config = dict(
    model='audio frame classifier',
    dataset='synthesized solo parts of chorales (CocoChorales)',
    train_examples=39062,
    gain_aug_db=6,
    time_shift_ms=50,
    n_mels=64,
    hop_length=160,
    input='mfcc',
    spec_augment=False,
    win_length=512,
    num_classes=73,
    output_stride=4,
    arch='quartznet',
    norm='batchnorm',
    hidden_act='leaky_relu',
    depths=[3, 3, 3],
    kernel_size=11,
    stem='single',
    widths=[192, 240, 288],
    init='torch_default',
    residual_init='zero_last',
    optimizer='adamw',
    learning_rate=0.0032,
    beta1=0.85,
    beta2=0.95,
    eps=1e-06,
    ema_decay=0.999,
    max_steps=19900,
    batch_size=64,
    epochs=32.6,
    lr_schedule='cosine',
    final_lr_fraction=0,
    warmup_steps=590,
    weight_decay=0.0,
)
Rows from block 3, named by matrix and row number. Rows with one number belong to one channel. Each number is 128 + 32 x the weight over its row's rms, rounded and kept within 0 to 255. All counts start at 0. Numbers have three digits each. After the name is the row's rms in percent of the matrix's.
# convs1: first pointwise conv (model.blocks.3.convs.1.weight, 240x192x1), inputs 128-191
# convs3: second pointwise conv (model.blocks.3.convs.3.weight, 240x240x1, transposed), outputs 120-179
convs1.109 103:135098083137089151133165127121115141113155129131103132108138141071219185149105095119090106104158108039142152182079108111182145046127121156138142169153177094099109127141112126078145122038142113
convs1.110 105:152173159065149050108140192145149197157162130120128108145059124066074163119135141097131152151133134084129118100126153146107089165132140110156174087124155103129165130144180084127125103128067177
convs1.111 106:108122126167169079179128134141110176098064135073121087110172171160166140161110094160107110086111131082161187119096127117104158137153089175108127151105192153051165081117147096132111231088130131
convs1.112 102:187127092175085186124144098147125106160122160186160114171153139160126141100140055133127095141142133139151187094117117149168099156113151115132088138184069223147154132124140202178098078155135136
convs1.113 101:164126057156164163068121119129139135130135102141143152089150118158141132146106180138176126109168153120089059157156134124124151162123187116157151101084121165125182174144162130107100116170125159
convs1.114 098:060068108139148084089149110130093157145125099120150106195115180069112114133108125183147141114056144064159124098098103149123126124141105114117133080172139131132103132139127064154118080095127121
convs1.115 095:147112100207139159136129149153103130133117095175106119171104152123104097113096126114095123231098125103173137149085075097077096087143140179112144086133090153149150119124162121127148100107127113
convs1.116 094:180192200132081078134093162171108178147147122165101098087195155081090110094102110121123160108163100134169081151161149125090142071188113087148135188123158067085129103174142118159109113134160095
convs1.117 074:129174105158149175140150082126164125078155131104151093029084174079161148167188219079124176092162123111094159086159123122103156160105159182122174152106127108162190150084155050159143132129115143
convs1.118 097:087124084119181033093164163124191113156145122134146150074148039097129170094164150116159124119164135126137065096126131109111118086165100140166134152160175134162155161152142148173095144101155156
convs1.119 100:187115076151150142073139083073170144143116089078131108155128117134148139119147157180110093126156152091135114168129125109093197095135167201097113142090097141127215104120102103056084133169107116
convs1.120 101:134146124168103141108127108144133120103095153155164139110187161078120124124119119045121147155161166097093094184175112106137146087133101162175163100131165161115129165118155130153142098159137122
convs1.121 106:111159149120107080159087142144090138129198117158089091237129144054085177167112130099127162115083154102133111129170097127115147085136115147182130162111130114126117147102097123086127088105072122
convs1.122 100:106129103070092120148157159115140135133181088157138140126144158057080101106230123153149101124171140058150179143120069085103148094069141129121101097113125099181178100166089111109136105082163137
convs1.123 112:076115091185105144116091046149125114093140153138148185119150152068040146119158130103091152118210191153131131124147092137128131131091175132116153138140115149105123133111097113147095131185128137
convs1.124 102:096107128101100074175171147119124150142107157156103131132068132034123150087108103149092148110113117078130174132186146096137127099123120141146118150160167160149115140158163110159100156073115158
convs1.125 096:157138119234124156146142091120091135170160059147113112112119154141147060113035101109107074102147147162167131214177097111112089138185180144152118116136187120133051119169137105149113101101118093
convs1.126 102:175129166148133101091116114173091119135145139148129133138149187154109048072154150125057094144167130136126058156167146074149065118143131166185108165166156170150040098110136093155137115187130125
convs1.127 113:133139183098153076111098094103107125113110143150138132127104105123183170171142177146068142219084140131151146108143096127123070135127153156231121127106147175159138098120126099058127162092128150
convs1.128 112:118156180096099146088168180118116105136135090142174098115092114136202101135138105131137112113146154076127142131193108128147147104135106055142144083130120156124117117122145180148131103039127126
convs1.129 083:175190149103141057124102153170094129142139157129105188084189186122146135106091172151149146191161111090131137137114111119103108134122148138086092154157103133171091124152211096110136146165126102
convs1.130 109:130089165158086190150102142154118106077123156141161164121146146175110116177104159070122123138125142131134085146144141153138075084154159148116101164168158143156069168107195150130144142224155134
convs1.131 115:096216154147099099172130127142180089155167113135156140142150086131150091147200167129139143168137077138153152137169123103124079159148073097110125125112115103140208184165100105110105078082147095
convs1.132 094:100094136097104064160159067093128141145126167164152138076136126025123097163136155123104151143103101097155123116155139153100152084134110142187103116099219158083151078125119094156154152138085134
convs1.133 106:124104105077142096154162197157139173149122168137150149119108068139177101127107167099091142190184108172107133151071147147096162113134092138138185132116113145135160119142093130094121196084103096
convs1.134 088:187121070136099106102159080227118095132103116128115097146081104055137093078114155118099175116146158120165109134163110116174105114105173154075104120130150174099116146109141127094150143076146061
convs1.135 104:129134123111124071139184102091161179096099094123076104156093156144162104165150172120087082194092118174090129119116107164102156127125142095130151123156144120152157128110128112077116127007120130
convs1.136 082:163101101126097099075138086083131151160071133089124169069146101142154191136158133148093188072148090131097117128091147089120130155126168093136155121095106098119148117115151123098093153099136089
convs1.137 086:067168154068138115071149147120148182193114060117092149120143113127143132102134165138067165106148089148172119140137110131118170116144128182119205167092145148141130087119162113136148097130096131
convs1.138 091:188148069145153120123160098107145125098093177132122148150082174151141176140096193145085144091162156121101095112152121131192183057148151158093134118129139149117162110175131170069168127182124118
convs1.139 089:173156121172106152125080173121097147121077169142146133126158134195097101127131158145206121110093145059146158145146115097126084095127086129122097137142081110122119121145084116099113074221089092
convs1.140 103:065165115186150083149097105170129104093071128136123127145107093137194166149151126129121167126090077089136118145126137148085141123143104171054107129098140132143097164125072118131144152130140169
convs1.141 103:147185104067140101059161152135066138130105128134142094171131090076143111150150097121115118059063143118178170107159111103118135101130152126103117085163158107114080169150077113182099135067084106
convs1.142 115:196071138091146110112203135114129156117151176148139104120064106105136134183132133156099082134128126055142083085151102169172149122126068103128094144126173090168136154083103154138122072127105141
convs1.143 095:176173104122145071200125137106147077095136176165164157189147034127115148152085132104153153160206107133087154186088118146130149150116137163067082137143138175226108177106077112137089133138130111
convs1.144 093:120137099120103115114123071103070146103067126100097201101145129115125078140116100129114130100100105130184150129144128095109128116117151126176147099136130128042041145162091119138090082100119141
convs1.145 100:101149127103103106118156066102098110151125140160135138154160122048074114124099111152096104132172174163104161123188164108146139094117113112139109111163178117115117125110019151123126102099088102
convs1.146 097:089130120147115115101140178091115071119159101131118113186130090097145166166098192123107113157140115152142059134107110087158145141134144157153132121129117119123122142147122163150164099161111119
convs1.147 086:161133144152096123107142118143176153145151055167138154115162098158144125064128124125150084080121116108070161121142134093118076163173173176096089156161093191160080132108224127170127130089077148
convs1.148 104:182125104078133108172162133122132123198125168132119094090103089073115091105102142135093079031140134179166110105162115123126091135130183162161138140108152232077122110119124182125141113131133116
convs1.149 115:119130151143106169159162130117143191092111104113188122152095167141120166148092189177145078133116169128065067119174112088111178068188115099112143120111126111133144123186115122061104129176110150
convs1.150 098:103089107091136138137112160178174058149109121052127147096088140107148139119144232162153126147140100143144069154141180131110076046144139116142179103088108070113114128163110129086136135129153160
convs1.151 094:139117127152151136099144201123225152153094082093110119162118090143148077153136123142167108170135109093143120102164150057103113106101110102077119121116120110134118095117051101075097118049091113
convs1.152 111:154124122105117136129122108156116134114120140072113164123123121181066139097092185152131098096151176143180129136138155180167148151086159136128116133108118137081127101147050169116144196159097138
convs1.153 101:180095089164135150131171136145106133131090094130125119127127122143030119163154173084126122156132165136141183161093050114121223114162136115144113045137086119081049102128180094126133103159149099
convs1.154 092:154118128159081112153078122170124160071180095207153079133122086133126137119175150108131116150084142097138151112131122194181112118130059113071096103130094126111099147139110073155101127093098157
convs1.155 099:090189109142135090160159126169127132125175134117131128162079108110113135133125135152179126161177068130135128132138117106122143097110148154183137142110101137116122165178127150149152123129130075
convs1.156 104:115158140118102106148087107151074163133111089118152136187135175095111117107141125093145173164111116128134117177133157080077128146155157152083122093143120127131158151170164064145112031149110114
convs1.157 108:127177179119119106135102107091112145095158140108119096155085100089120131141164158102123127098160147135125091109123188107080147113142150144119132129133174075092178113183146098084111119143122141
convs1.158 074:110136168105144117051109121107145136121119111089111194121095114110167111069152091182131104185160112098132108128143150167132135132105091142128198165120126072164126156137148151186105137071117159
convs1.159 103:162098112143099161104130139161131121140125080113081169134146172084083099133115166105122150141141136078117108106138119085158131105116179156136106106142145169131075126110149152090149143068163097
convs1.160 106:050132117166082119175113116149158131107096157117134162096126146110062084166104150142202138087149158123119098118165163147165054120110170158143149125164097155108088140116104133121171149166165128
convs1.161 100:110164167120090099121132115118111105112160131147091141128157131000102161153120122094164114094120135109142147096173095153119154091119129121139103137138177163149122132154118139183164152077106133
convs1.162 085:145142089124078142107132138167129164127082108145148150169131183099134095124165204163143129131167102160206087169173097119131135167132114115083187063138136128127104128116141123082135080151159136
convs1.163 097:084170113141127098135126105156061097122127156116113134076122103166076168114089083156087123142116127137134168101186129167172126150091085134167182103116185119115148192168166146110132117188105157
convs1.164 109:187096167178124159179151147107131192142143101094153134156121058184074059112076125127166125142154179118111125159094132159143070107057131149128159114118066138123040120143156107161111093173125164
convs1.165 103:145106065158130127079139070110168108106089150112125141134153112177204095137142151122101105108147098165108158087096146166096118067165136182122145117088117187135122149118114089128107140198150138
convs1.166 098:075158112108150084100185133168164113118165137126098173145114158129106104129103202150145096144172111087136120135162124156130125052123133184177134108066153191096145153176130139133139149159119112
convs1.167 113:109123108114122184163124076157092088098120078120103148102148175141124167117152098126100156102118102166129111138123143134140156186122092144180169159146104067082157155091105147125144151177122087
convs1.168 102:155107113129111150089151104082198123132129111106110093134063115110077130148093084104139127092137102058125099070131077192113094130105087147139119139095152076149174161128145147156148137147109132
convs1.169 089:112094166134082065121142115146098106113064090119145106107096060132128130176145127137077119152125193114089084122155122106098132112151138098207152117119168103084065123134096119092154090068108145
convs1.170 110:133098126128164090080100139159139157108149183132176120157128157147166123156165136158083108174185148103144093110144122094088127131114090175131136095123150110151167140149100097133137129128111126
convs1.171 091:090145140105117076130148130154176119118089108152126096135142110032119132136127136144149164087129182142083119086133135166112161102142109132144143120162255056138136189138134096136129147139158092
convs1.172 097:141080117113090126152102135164107111123082100165081104123105152158117169132182113123108103099105146137152109153175143107190114188147134145182181104126092149124063111103131177139103120131132133
convs1.173 120:157153178105110113180091255109159147140159187159164120127151148116056114111133111151187106141093093091107190166163140102171092162120121099112132114112116127194167129139176125166144131184132122
convs1.174 095:206133170094108111115139163127103109115177165090130100078160133109092097152140093091151172106119185146105051103171173116102123147154168195095092132146114138103167097078126167179148134193129197
convs1.175 096:138131133088124041130100169145139126166150105133165097141096184124045145147133161121171193106118133117117112091126113102122142194123092132141164157196117046122143132082166097175138139175141125
convs1.176 094:109130174141136107117159192066145158169156140170131129199159149106144109125127144182165121192066161136077105136136076094053089158155097143145130122119162128166085150144148117096096157124154128
convs1.177 095:177153131168118109141119110113121126115132131123115113146189119249142161065123107171138169114073152094134112102120118142145131185126094113137126162134116095226081151107117164164135127169162121
convs1.178 104:189107153042165086136104158128152116122156082159140075103146123130107139163186163131187097132141115115110134134137117158062099157083106108136144121119147081164115161177170073077136063103145134
convs1.179 100:127116154099153093134118137130126138194203199149125120097135108143180088129103238106152162124100105119124103149121127088052120092090125172113124168147109135166127112099132141129133127206208116
convs1.180 106:081124173057114109182150113158119124120121106165151140126106128027079095104135133082139085147113122058119110109157130086155145107150141121211150120126168150109179109133102124142123099109049116
convs1.181 095:113064139117120094103156122179103158097122107101162067106079115062151224117162096088172076162125078131144098123116130142099101147117142160146135219116158090206079098130153101081132117128090103
convs1.182 104:060184182092132074172155117140146130107137134147109136083127115089172123119105126156145172164162097147179130131165198143140114121074113114091132105167165105167132123159137097076142119095128084
convs1.183 089:164140105138053129094122118120173154144145154064144142109101152149130052138126157162164095147111106105158176142150082120116158073115116134101100074127118136185152138127135101156168074140118109
convs1.184 098:085071117138206079172118131163146119098151151152087159176127122120113149099122091108170126128109155091129179113083130138046136122137134144116131154160168196122116089155135093145149164115121151
convs1.185 105:123100132057138096154132134109105106093119168135130108151082184134166141162074105106108096114143174124182117083117090101081142103125112155147166094196128110193114124059094129149111110090158078
convs1.186 098:141142074100139114079124108123079132117141128145089075163128089088141151172197090178115169147126089145105197140137149131109138141117108151145112060128173114143054149078112111107119118141106146
convs1.187 097:110115190086126065141103112158115106118106129156125139139168109105148135117089156121129104142063172131051101109136169124113112060147105146173137114126182104147131160122179086128134144130068106
convs1.188 100:132142088141144151110081154164110099161121128158131180204186160109101093134174165139160151095098124077154111171160110126094118132159102103107174096138141178109093162086063143120179102114172126
convs1.189 099:130133145123179137212106142120118077171124105129113083101101142112148139116075148127086127129119123063145066133059134138141107148075185092153136154123188131104134122116154143063122171094117169
convs1.190 106:158139139176144075118129070169112152160104132124168156080137127129047126082141098165106088113189122143151172115148083161086109154071133101113137151124088115135172123145114121128159128153135189
convs1.191 104:120137130077087096178137095170104141087140050121089103152161051121082100081080134161165099151085085100118148086098161162105115096120132073118170103128121110102150124117150095108086086157089140
convs1.192 100:157130175163065160149102109159126134169101141128122174120150098121114128090093180164110104146124097051118171124091127122047147045057159122086113101129109108113091148111142168140111095179113109
convs1.193 074:085141132135160067146109169107089144117168141204152144122111186118157137103103068149107191145152168087143107198111137143128147092179171165099110160090086165113096123077120154168152147131140141
convs1.194 100:093184090189119106074122132148153135096148155171146139147154149106197099147165163132115099142183106093179134156127083140104115144064135122145123105102172156142102144157157108138128111125168102
convs1.195 099:107111120142058117096131171139126126114130134148063105143142146114078073077121079124156083115040193120093141120157163125126109143097111123106105146164128090115082138185076107081083112114149117
convs1.196 102:119103165089128117102161140123090133094110093185144150128083146058172143093129127163057104129133099083140129114157100105122110118079112142149152130086111153091053144139107092197139126075061130
convs1.197 112:121213142114093141098114195129158104127169119143137166119171104117155117057123075172162149125171158145092140151052062116070132118140177169135102134138066126134147138125142162142161164105091111
convs1.198 107:109106148086112083101132120125137164184108071136116149089145106100056180112089115122085164134113112087173195112128157160155120117145120136145129128117157063158138134116164164142117116123145150
convs1.199 109:164175105080087118139120137138058089187095171088102176101153149129172166104152163127116082023159178127130158135146084079129132074137102086119073140188096159133130135175082115129086098083116103
convs1.200 089:130126145160037128134150164161123160127089076204093086205106126149115083107078116140165156140131110053170149142140100167170113138083167130090082116099126120128079095075144131148126077102162101
convs1.201 103:143098138063137093110104216076115161140127123109156123070135184035085116185177156150136099145168181126159146113154121128052179068046118133175132148123183063121103111144120098085161132154125137
convs1.202 109:127153146107131154184057129140101156098142128158126110106168145103087130114115157174150123119163099158126098143147053130093137184080177092184076089166085137107135145114102163157098106111111074
convs1.203 100:180150103120142139147147096115117131145083131165122130064164107073103125121209125083105109169106120160133106100071177190073180094135124155081103120175213171101118165105178107112101175101152093
convs1.204 106:172148117130107114156119160147123165135101153145172025167065146149065160143121130128160093123150170153100107144148119096143118163177054162120145111121191141159128140148140129138116115152125179
convs1.205 103:162138174062156137132122078080130149114076140137167099090130117159153165080140126137162109148174130091156170165079095127039052137074155128079105116136116148114123179180128084109159147168178133
convs1.206 086:076177138078109091129134145130142067176173107170129119149158082072094100157120205129166144148126117135116059129156128140081092131088106124137133101152205163157128134155066108119160165104133104
convs3.109 095:172117098089079099131104102208122133104111150162166193174170118108129066102110110123157149120103164148073178138097076139161056141118117127186112108080118116165093099134140177105164
convs3.110 099:127165178175121140147175090051119183157121099143138103146127128093166190122101138137073129153139117110100110152126150189127141075212116194095106150180116125130108090096118113139138
convs3.111 115:159150106145103101124143067084122106085166134086086166121059118116090138174144120129072120134114115121141183119141098093180105187121178070110096084133155099063120124117173103136115
convs3.112 099:163163073113151137130139129159118204147088151213139058170133141147221176086091139137132104093105107128119139117132124131132195176055148121137182056128115060112205146130131164119130
convs3.113 106:171119112086120074126134189162151118124130063114110104170165121169098125087132067095177137120166086143106182128150142139091146097202116127163092100138117091084178164112147127117089
convs3.114 092:139061136148098162114117129121156147122077152131195161180130138133167049171128095104116146200146076113099122126154150133143149096117140094161150160104150156092096122133100151182137
convs3.115 102:116080178146113108116132121178140121111137158138172117091130129116161087135059108183121138174165103111162062141125124126104131111128108174100097131163188132138174093124053139140138
convs3.116 089:116134098115102091120137064191116163131136100066177161101141138105072123110183139141104060147132122126147145121077130128115089136123118148115163142089097144184128102127126112085143
convs3.117 078:137113149101166073107099093055123150141137175120120205066104111183098148089118135141113146124145145145097139157100144141140126192203143102160162112156102130130216131133118149104152
convs3.118 093:174130144167188091121221094121126130147121100114110049147200111074184157097163140148090185166142133129096144170102123140144176111184126134190170137117060145121108189144119203144159
convs3.119 094:125189146114112140153120130103117139132139133109065125112140108115175176133132111155137148137129138127164118114086142122017157091185138126070055125116076109092214109119155145138110
convs3.120 100:132191109121146146121079072169110086126160169147114158123099114053159138082077131188123140107142217128136104139161114182113123188156116163115091144136152137201086062123103142103137
convs3.121 109:080126137147186156135139112114147070145165122144106124074111121133145111182111128097179137114107165121102156119138117144133069129161095183151108129182146095186057088156064139100068
convs3.122 095:127095056096163128119176129119124083129099110188140113174150117169095000126117101109143187192142152117108107144151104159128126115132155114147174091123095134089168152091086205120133
convs3.123 114:127097172131117191091163131052138136080092161085117147126122095155136122192137142139068130122146184169147137126161155118122140206117085169165108147157172122111146105134134132159118
convs3.124 091:151125192176124127112104143162115103152135163163116127153205117134143212138119101141119104140158113159152171165119140126085135089148087181121146103140127170144112115132122176150175
convs3.125 094:154156118113166158152151162082145191156167150135085106117150140101118198126140084165167119090154111084035091153150136067142142167105128096185187122108078135129155130141148112112099
convs3.126 113:097120147098138093135118152096112145153142119118104159150189145155127133125163205165132110227143128103119121104117153079089101155137109167087122179184160079091162156096134132071102
convs3.127 115:108078141124148171102126116113157150217186156159142134154130072107098188110070141165124027138145115153133058123121171152089201094165116107075118214080090143119101075130079075127159
convs3.128 110:093121121137191127121150140181136185172129128104130131137168130122139131105096135182122149129134122137153114133132191125131100137140106198053086220130130182179141098135070105151098
convs3.129 084:139101141079137134089098136144111060111127181165148151099163144121149120125093138112090108141147135147145083122141092138136123127195094106121114112162092162182107155101148148182154
convs3.130 111:238156135128128170129129072064127152115102152101182122069151069166112133154155150126078166103151103175114150147102112154104109111080108119247145035159137158118110140127108162119132
convs3.131 110:124110133089200131137141097176094160134099106122120110131154106063180137071139104144125191167108156129125197130112037120154103109165109159157095076101141173137170149127117122121113
convs3.132 090:139099180141140195103188094072122141133117097125114112133142111114163158077090124171104132087158107162124052129096164131159139162209109117121110183080138109137113089135116094157131
convs3.133 115:118115137122180158111103142120134139148077141173131169153099117147141112186143128201146118162146193150196146163181147114172064150107139213146122133167140068093124113119096104131100
convs3.134 093:127111125059107099151127126062118150116113116136105113095104147157098076127124152083135134075107144134130128096106097110151116103184110089108057114097135120064068174141116064072125
convs3.135 102:171165114139138121124164142160125218164121115166152090135110116115141144126255131156173108167146143155139185164149133126102122212126140139214152061114062099089135154144107105138093
convs3.136 079:123163101170096096160130117061133152078098165190118107139119122090153142166109162129161243076141141102111097136088157149171168127151143135118157131130086101117078136158138099070140
convs3.137 093:132136125194144122110152128078057148161126180101201126114130150077110141112107156145120117151123097121128155170149085140135110083147156158126174146192117161065151079125150154130155
convs3.138 087:173115162134129094144140157154154190145158079143101120147132119092161186105134091149123114071098108110106107203128097125095135052115129127143092109173099108101234171130119143127168
convs3.139 092:119148142107133136156100134149155127144179100118088077111161125162127097091139154114140155109140086099082115101043158162122134178163115175162126142158126125069091112140141159134131
convs3.140 103:136138147150141188133173163096111131144119139137108107127129115106118172195117114130163132149130133129181114156102119108144075100141154131184193139117168141177070129128151139164141
convs3.141 097:131182119090136199124111097054133172166155177148177175151155135097145152159134080201111111116111083149163068134171143115138085089142100143070106196140188167148033178096075148167180
convs3.142 110:142148178147164093156156113107118157121107149177087101095102156125109115068128107155120129103160127129167151171127133144126164125134093121133165050150146083126162109121102121123130
convs3.143 091:127161134108134096105098132172147053189176146129128132104152124202128202069097128092121147131129154147139113145114120135140152188104110128166101047164156162217075112126115125122131
convs3.144 092:136169128139145200110144123075161099208138133129103140150138128223105089156194139121093141155175090134112099123171199192156192166085163132140224134154153134111094171157178163155080
convs3.145 096:109124118080140080095076075198166118120124127144183112149216093076181104080111093140155090132143138138110187138090117123085136112110146156093115118119152148206103109141113126114132
convs3.146 097:086140147119182090101079049128127061151140186092122151054147126104192115152124134134117122102107211146114111116147126132089169109171081151144136131122105070249125119127092130073110
convs3.147 084:091109159031077146150145118103120125173133126089101154111125130082018200109076074104152118117124149107101082114146140131105157082153109112119078146039140145141127119145164127127127
convs3.148 102:117096111116101084135160171141140168149106128107120125105112144179088069170228172111144121152150105119111207082101142134090156132141132162104146122167126079127115187140150088073081
convs3.149 122:071104112153135174040099100078163105165153126079160147143162092128123139168165149134121072082130169132124079113140202091085133171126131088117090160139104130133106153139096138118162
convs3.150 107:135156173118120053121131171197127056099097127136077105143123150139127118144055102149096176145152150138149189151143087113072148111186086109100119152181128145163181106130137092112143
convs3.151 096:128150133181103141092130150152130083068094152143095062163097139177154154131147131148142095143174076116131105107161136166118107208142166130074083160070115140115101150120128098089122
convs3.152 116:161192127194144120140169107139150097083095120152149127201190118145156110161125126161044174118112156142150133125083107097132162185145127137139097162131189075159110116159132147154150
convs3.153 104:110104177123116120114134124135138125133088172170136133174123133081149049147093099172091174185191099093131127166146123140126130106109095166086161164130149136110084100146085133131157
convs3.154 085:123119098175114153114174168049099018144124105139160132093158122114126181195182116111083059144146112135155089124135120102175049081117105070149152132125153161085089115127146156142167
convs3.155 101:098136168146115142163086148077124109151105104134105167155151123162113179136120135144111147166152092145201113145095182137091123110041072124062137085188072110111125057095160127167138
convs3.156 107:130065136144082139105117168187127091208131132133145105139123110093086144149144058097095089075099095131129105158144100112136157087069122125134124113134083101082148080143149135163179
convs3.157 101:140114094085148102128113076128084121107158159145168085060082153146144086111149120135173150135109112141113215134150089094169125111115158145177181100139107128111152133133101125098111
convs3.158 074:126119116122121176131122109029147191113123139068187115129138144146121111122146133148152153086129115128123127140128162107109153191107150140178132095052186088102133156119154126164098
convs3.159 109:169120082077106173165181134068126112097112113107146091097120133165141062138139154111150184080113097104118135109123166115135100085067133135111140092053153120081103149143156096072121
convs3.160 106:167146177141157162117094100083128194147098187162192149133142066124193143107160143143101129127133192147133147129133140141052091255104055135134095104155148113118099152131106180160118
convs3.161 105:108169141125096135134092101142122135126120076131178144124255126108100115088157128140114077139144112111176153148075161159098107098097133175115177140175150148120182153068106166187130
convs3.162 076:090126139125106122101091143196125169098143103195137154101163148135106082081108137141151174169139064120101092126078136139122110122128131114069139145207163184188144158098135152115119
convs3.163 096:166099125172137171150124124148116114255123120161117132153098114089112120155133152187090127155139134111098153160155122192087116180148066136164138211132147157142174126135117144128148
convs3.164 118:193107154141111172115139090125127101066075202165141144123185095089113125128104077163115152126145140108172122178151117126095085144116099163131108158174142117168111127125087158169146
convs3.165 104:065130096143185119107123116176101155151194158124130214141057166076150163100101104140172158141178172122108160124112109129134159121169156089073076130129170101180143144115108149142113
convs3.166 093:187154170176142111122120148178126129130124109127076124164168149154141169190143100134127152148158137138138073145119115119101082113057133141149087076167146139069137105096172166165123
convs3.167 129:130142105115107144157124125057151166113140073108124109085132128188099109162179169129111141081139119132115106089139140100149163189113144076134143119138157115044159154153149097102081
convs3.168 100:140110136141070119103115154148103165050118108087221123241163090161132110133063097110134125119126164136167097104110059142124128145177149116149139123128095116081094087127120101140148
convs3.169 096:144053161097112148155114125145159103137142169184116120162151112097127080088129078154118088107151164158142075162121179111131114143141096160125102129178137119187131100148136118145109
convs3.170 107:102094140191121124086122167152168145131058100085086097163203096063122189099117126132113096160147086158171069143130183141139091127140125123077073173086086132181125098108111130161106
convs3.171 092:128160134103190067104136125121138146110141114074036140181078142133171072112076138135138209091106157142096131144138123135130189131170147144177159077130133069105124117157172137120125
convs3.172 100:116105098149095210149150139126130111190128117107127097096123156130103119106128201138134068064115124131092097107120117131149122201113104127166173092066118089117151166150182073091123
convs3.173 115:091163092104127119170118203103132177149178075108098118128102116111103121132187109052180135144118128086171115129122175127168104105120163110077156133108079146123098162112107114142121
convs3.174 096:138169135165086167111190117161127168115160093133100087126159122142156178107125126138153141080158107112096110139104111100176156106113106111172132138123110126108101162129132134162098
convs3.175 100:163168122072057158128105159136137085069133112157175128118150153107127123111152145128151085136140158106149110061137135055082093162109110078170128112072145122176196170140117125202151
convs3.176 096:149141127115168145087102120047151159153143220108124147125154126106102147145144175168128135164123086125158069112081133112046141127153163113161191158102044147067154135119177137150190
convs3.177 095:151168152157109165124149103059172215130114062063136119163099139161141122090161154133112185058115141160126121096132108090197140142143126104119132090094175147054189157117134134137135
convs3.178 105:115061087145106160117132105140120131126117122153102113131111137174129117186157152119185190140116148143157151167139127140146130081095170146212121105116203117090077220137077155093133
convs3.179 095:114137106129157102147152087150131138137149154115081127121150102171067181134086159135119108105131136129077082120128142136086140103174175135096131172099172065168135145132130142093084
convs3.180 100:150144173171121089170216083109096123147099143115109101124085121162142208158120149128109150143132075125087114158067075125116183143152123064158112106167067101156142126138195138106133
convs3.181 089:124110114142125227142139154068130099119140098151120080147149156116149141158179115156113118125151128144160060137164102140124050175184118146145085190069191130166081147112136116169091
convs3.182 097:154122149117068189158180072085141249165120141127174135141129096140080210105121145105119097072118083134069097132075119150131157145128102097156148101115131138057153107122145161158152
convs3.183 091:140075166133146222129136114134133165129095204210135141147126118167135126061066105119133127163133112116143158130199163147124091187115121124145144181191059135142127195082032168127142
convs3.184 097:066095098107128097126066132162155104137114150168134136149175129122128091128086152170148074104130127148069162151164168145116132064083073152108152166120109166112138113093082129134150
convs3.185 108:111100148128148134112136141145099107118149112180154162172187147136091118151145109151130089150172087137176171159133059139091055133142153169135142076150166145069164161119104156208143
convs3.186 104:094124085162128188138128124140117124121141132097134151114167112170137110164090150160116140181127141153171086120133186116045104131039137128088105200074123150117080131133128137150137
convs3.187 103:099144104153117061098151079121122144108160104057039102143121136102099139195160139109123151098077168131101098132124115105164182105153163086160162087070107093095168098133147081094102
convs3.188 102:150146106095160063145080128047129173153144126100105127113159145139113110140175125172164105162092146121182098144154131094098126187111110102203115109130116139107188105074131079139121
convs3.189 101:112134134096171081156109160082143132107112088161078098140101123092125075141146134106087133153159076113179130114077194095102204085128149121098166137170071099227153206145171144157136
convs3.190 109:079056193144110162077165122108123154179077207152194170128151139096134115130102089158120029148141179145145074124127114079194099150126124151102110188082096058148150116136138164131135
convs3.191 105:121151187095115191115119096106145132112134162095122202082103144128114103153118187127111124123137154121104127147107107163139087084240090115156017172133101137143098182161120174166168
convs3.192 103:122138107155105150137089123172153130177152113124166139150117142108156057146198139098131079106098110122096115092149131117209116159107111108123108105173092140059126125123156131100158
convs3.193 072:166135148082088070161140182045085139138112130076138118100161128189095125124170114087170190099147057144100192155146114124122107148074122125146103109147106161103167090104141125098099
convs3.194 102:066145170108121181144131106180124046149136152109187112097134101109108150153111061101092027132154111148133083137133165096021142108125135135097110153152048157152086105103180097161114
convs3.195 102:151101137133190107131123125165151152113101107077068101093145134092154153144119093134146214078181152163136204166143065142135137113120068196103125067137212196116125183142133081127114
convs3.196 105:166171130137100063155113110162093136165109186163095150127141134159092152140080100088132110123152163113109103106086101128123147189114163102166135132161151147143187094165156132101132
convs3.197 116:087103141078168140124130084148153126136111208105105151101142131144108122142154111127180097117128216127165122120099135109091098128188081065138151099101156077173096116163107151130091
convs3.198 114:131143111105125096142079131128167088053165104143088119180094113191159091155122097082057199058059122059185178111121113114100139064076129082127098093184056152155101109144152131126139
convs3.199 114:092167114172120113153090186180136099124174118101148082087173160122092144204228090132081085094113111134151143112152079078117107086086178137158140077213135111122122190140132137184134
convs3.200 094:137059139174178141106156121145119149108114189172199090128109142079189113087096104159115085176145117136175156140160101160074140113069100103099138119141092100139120134141046166124183
convs3.201 102:105082105025113070112136154139146077118103136155130182163206126167100054131186110178149104149134110149126130125151090089153074082109154125147140148111177118156130147115112174091107
convs3.202 102:114204115114163142116104095115135182127169128126114161088111119135129217100157175117115125089150104142107108127130068133155037155116132119115101118070080119146074101119132098077103
convs3.203 101:150102173068107166079119095113143107149077103106078141126084129178083169143140176168149215119092074146108133156112086147149159144122101124092134104161075091184107136133144055063116
convs3.204 115:081103165084135109109081128162122051164114173157194163175186140066152130141088093138110093152118169124157105129140130177072039187119108168087134149142151193129108117115102168118118
convs3.205 107:096111103093178106119128083164158106074126112115057103089196144174172150161145115108173166145142131101161202149113114160140122171116147124074165112110130103136160141111144171101088
convs3.206 087:105119148153163154138176086119130150176198158097111124105109114096132164129069066116122130093104132137112131128104086139112140008156153136063137134084104095092110059127123191162123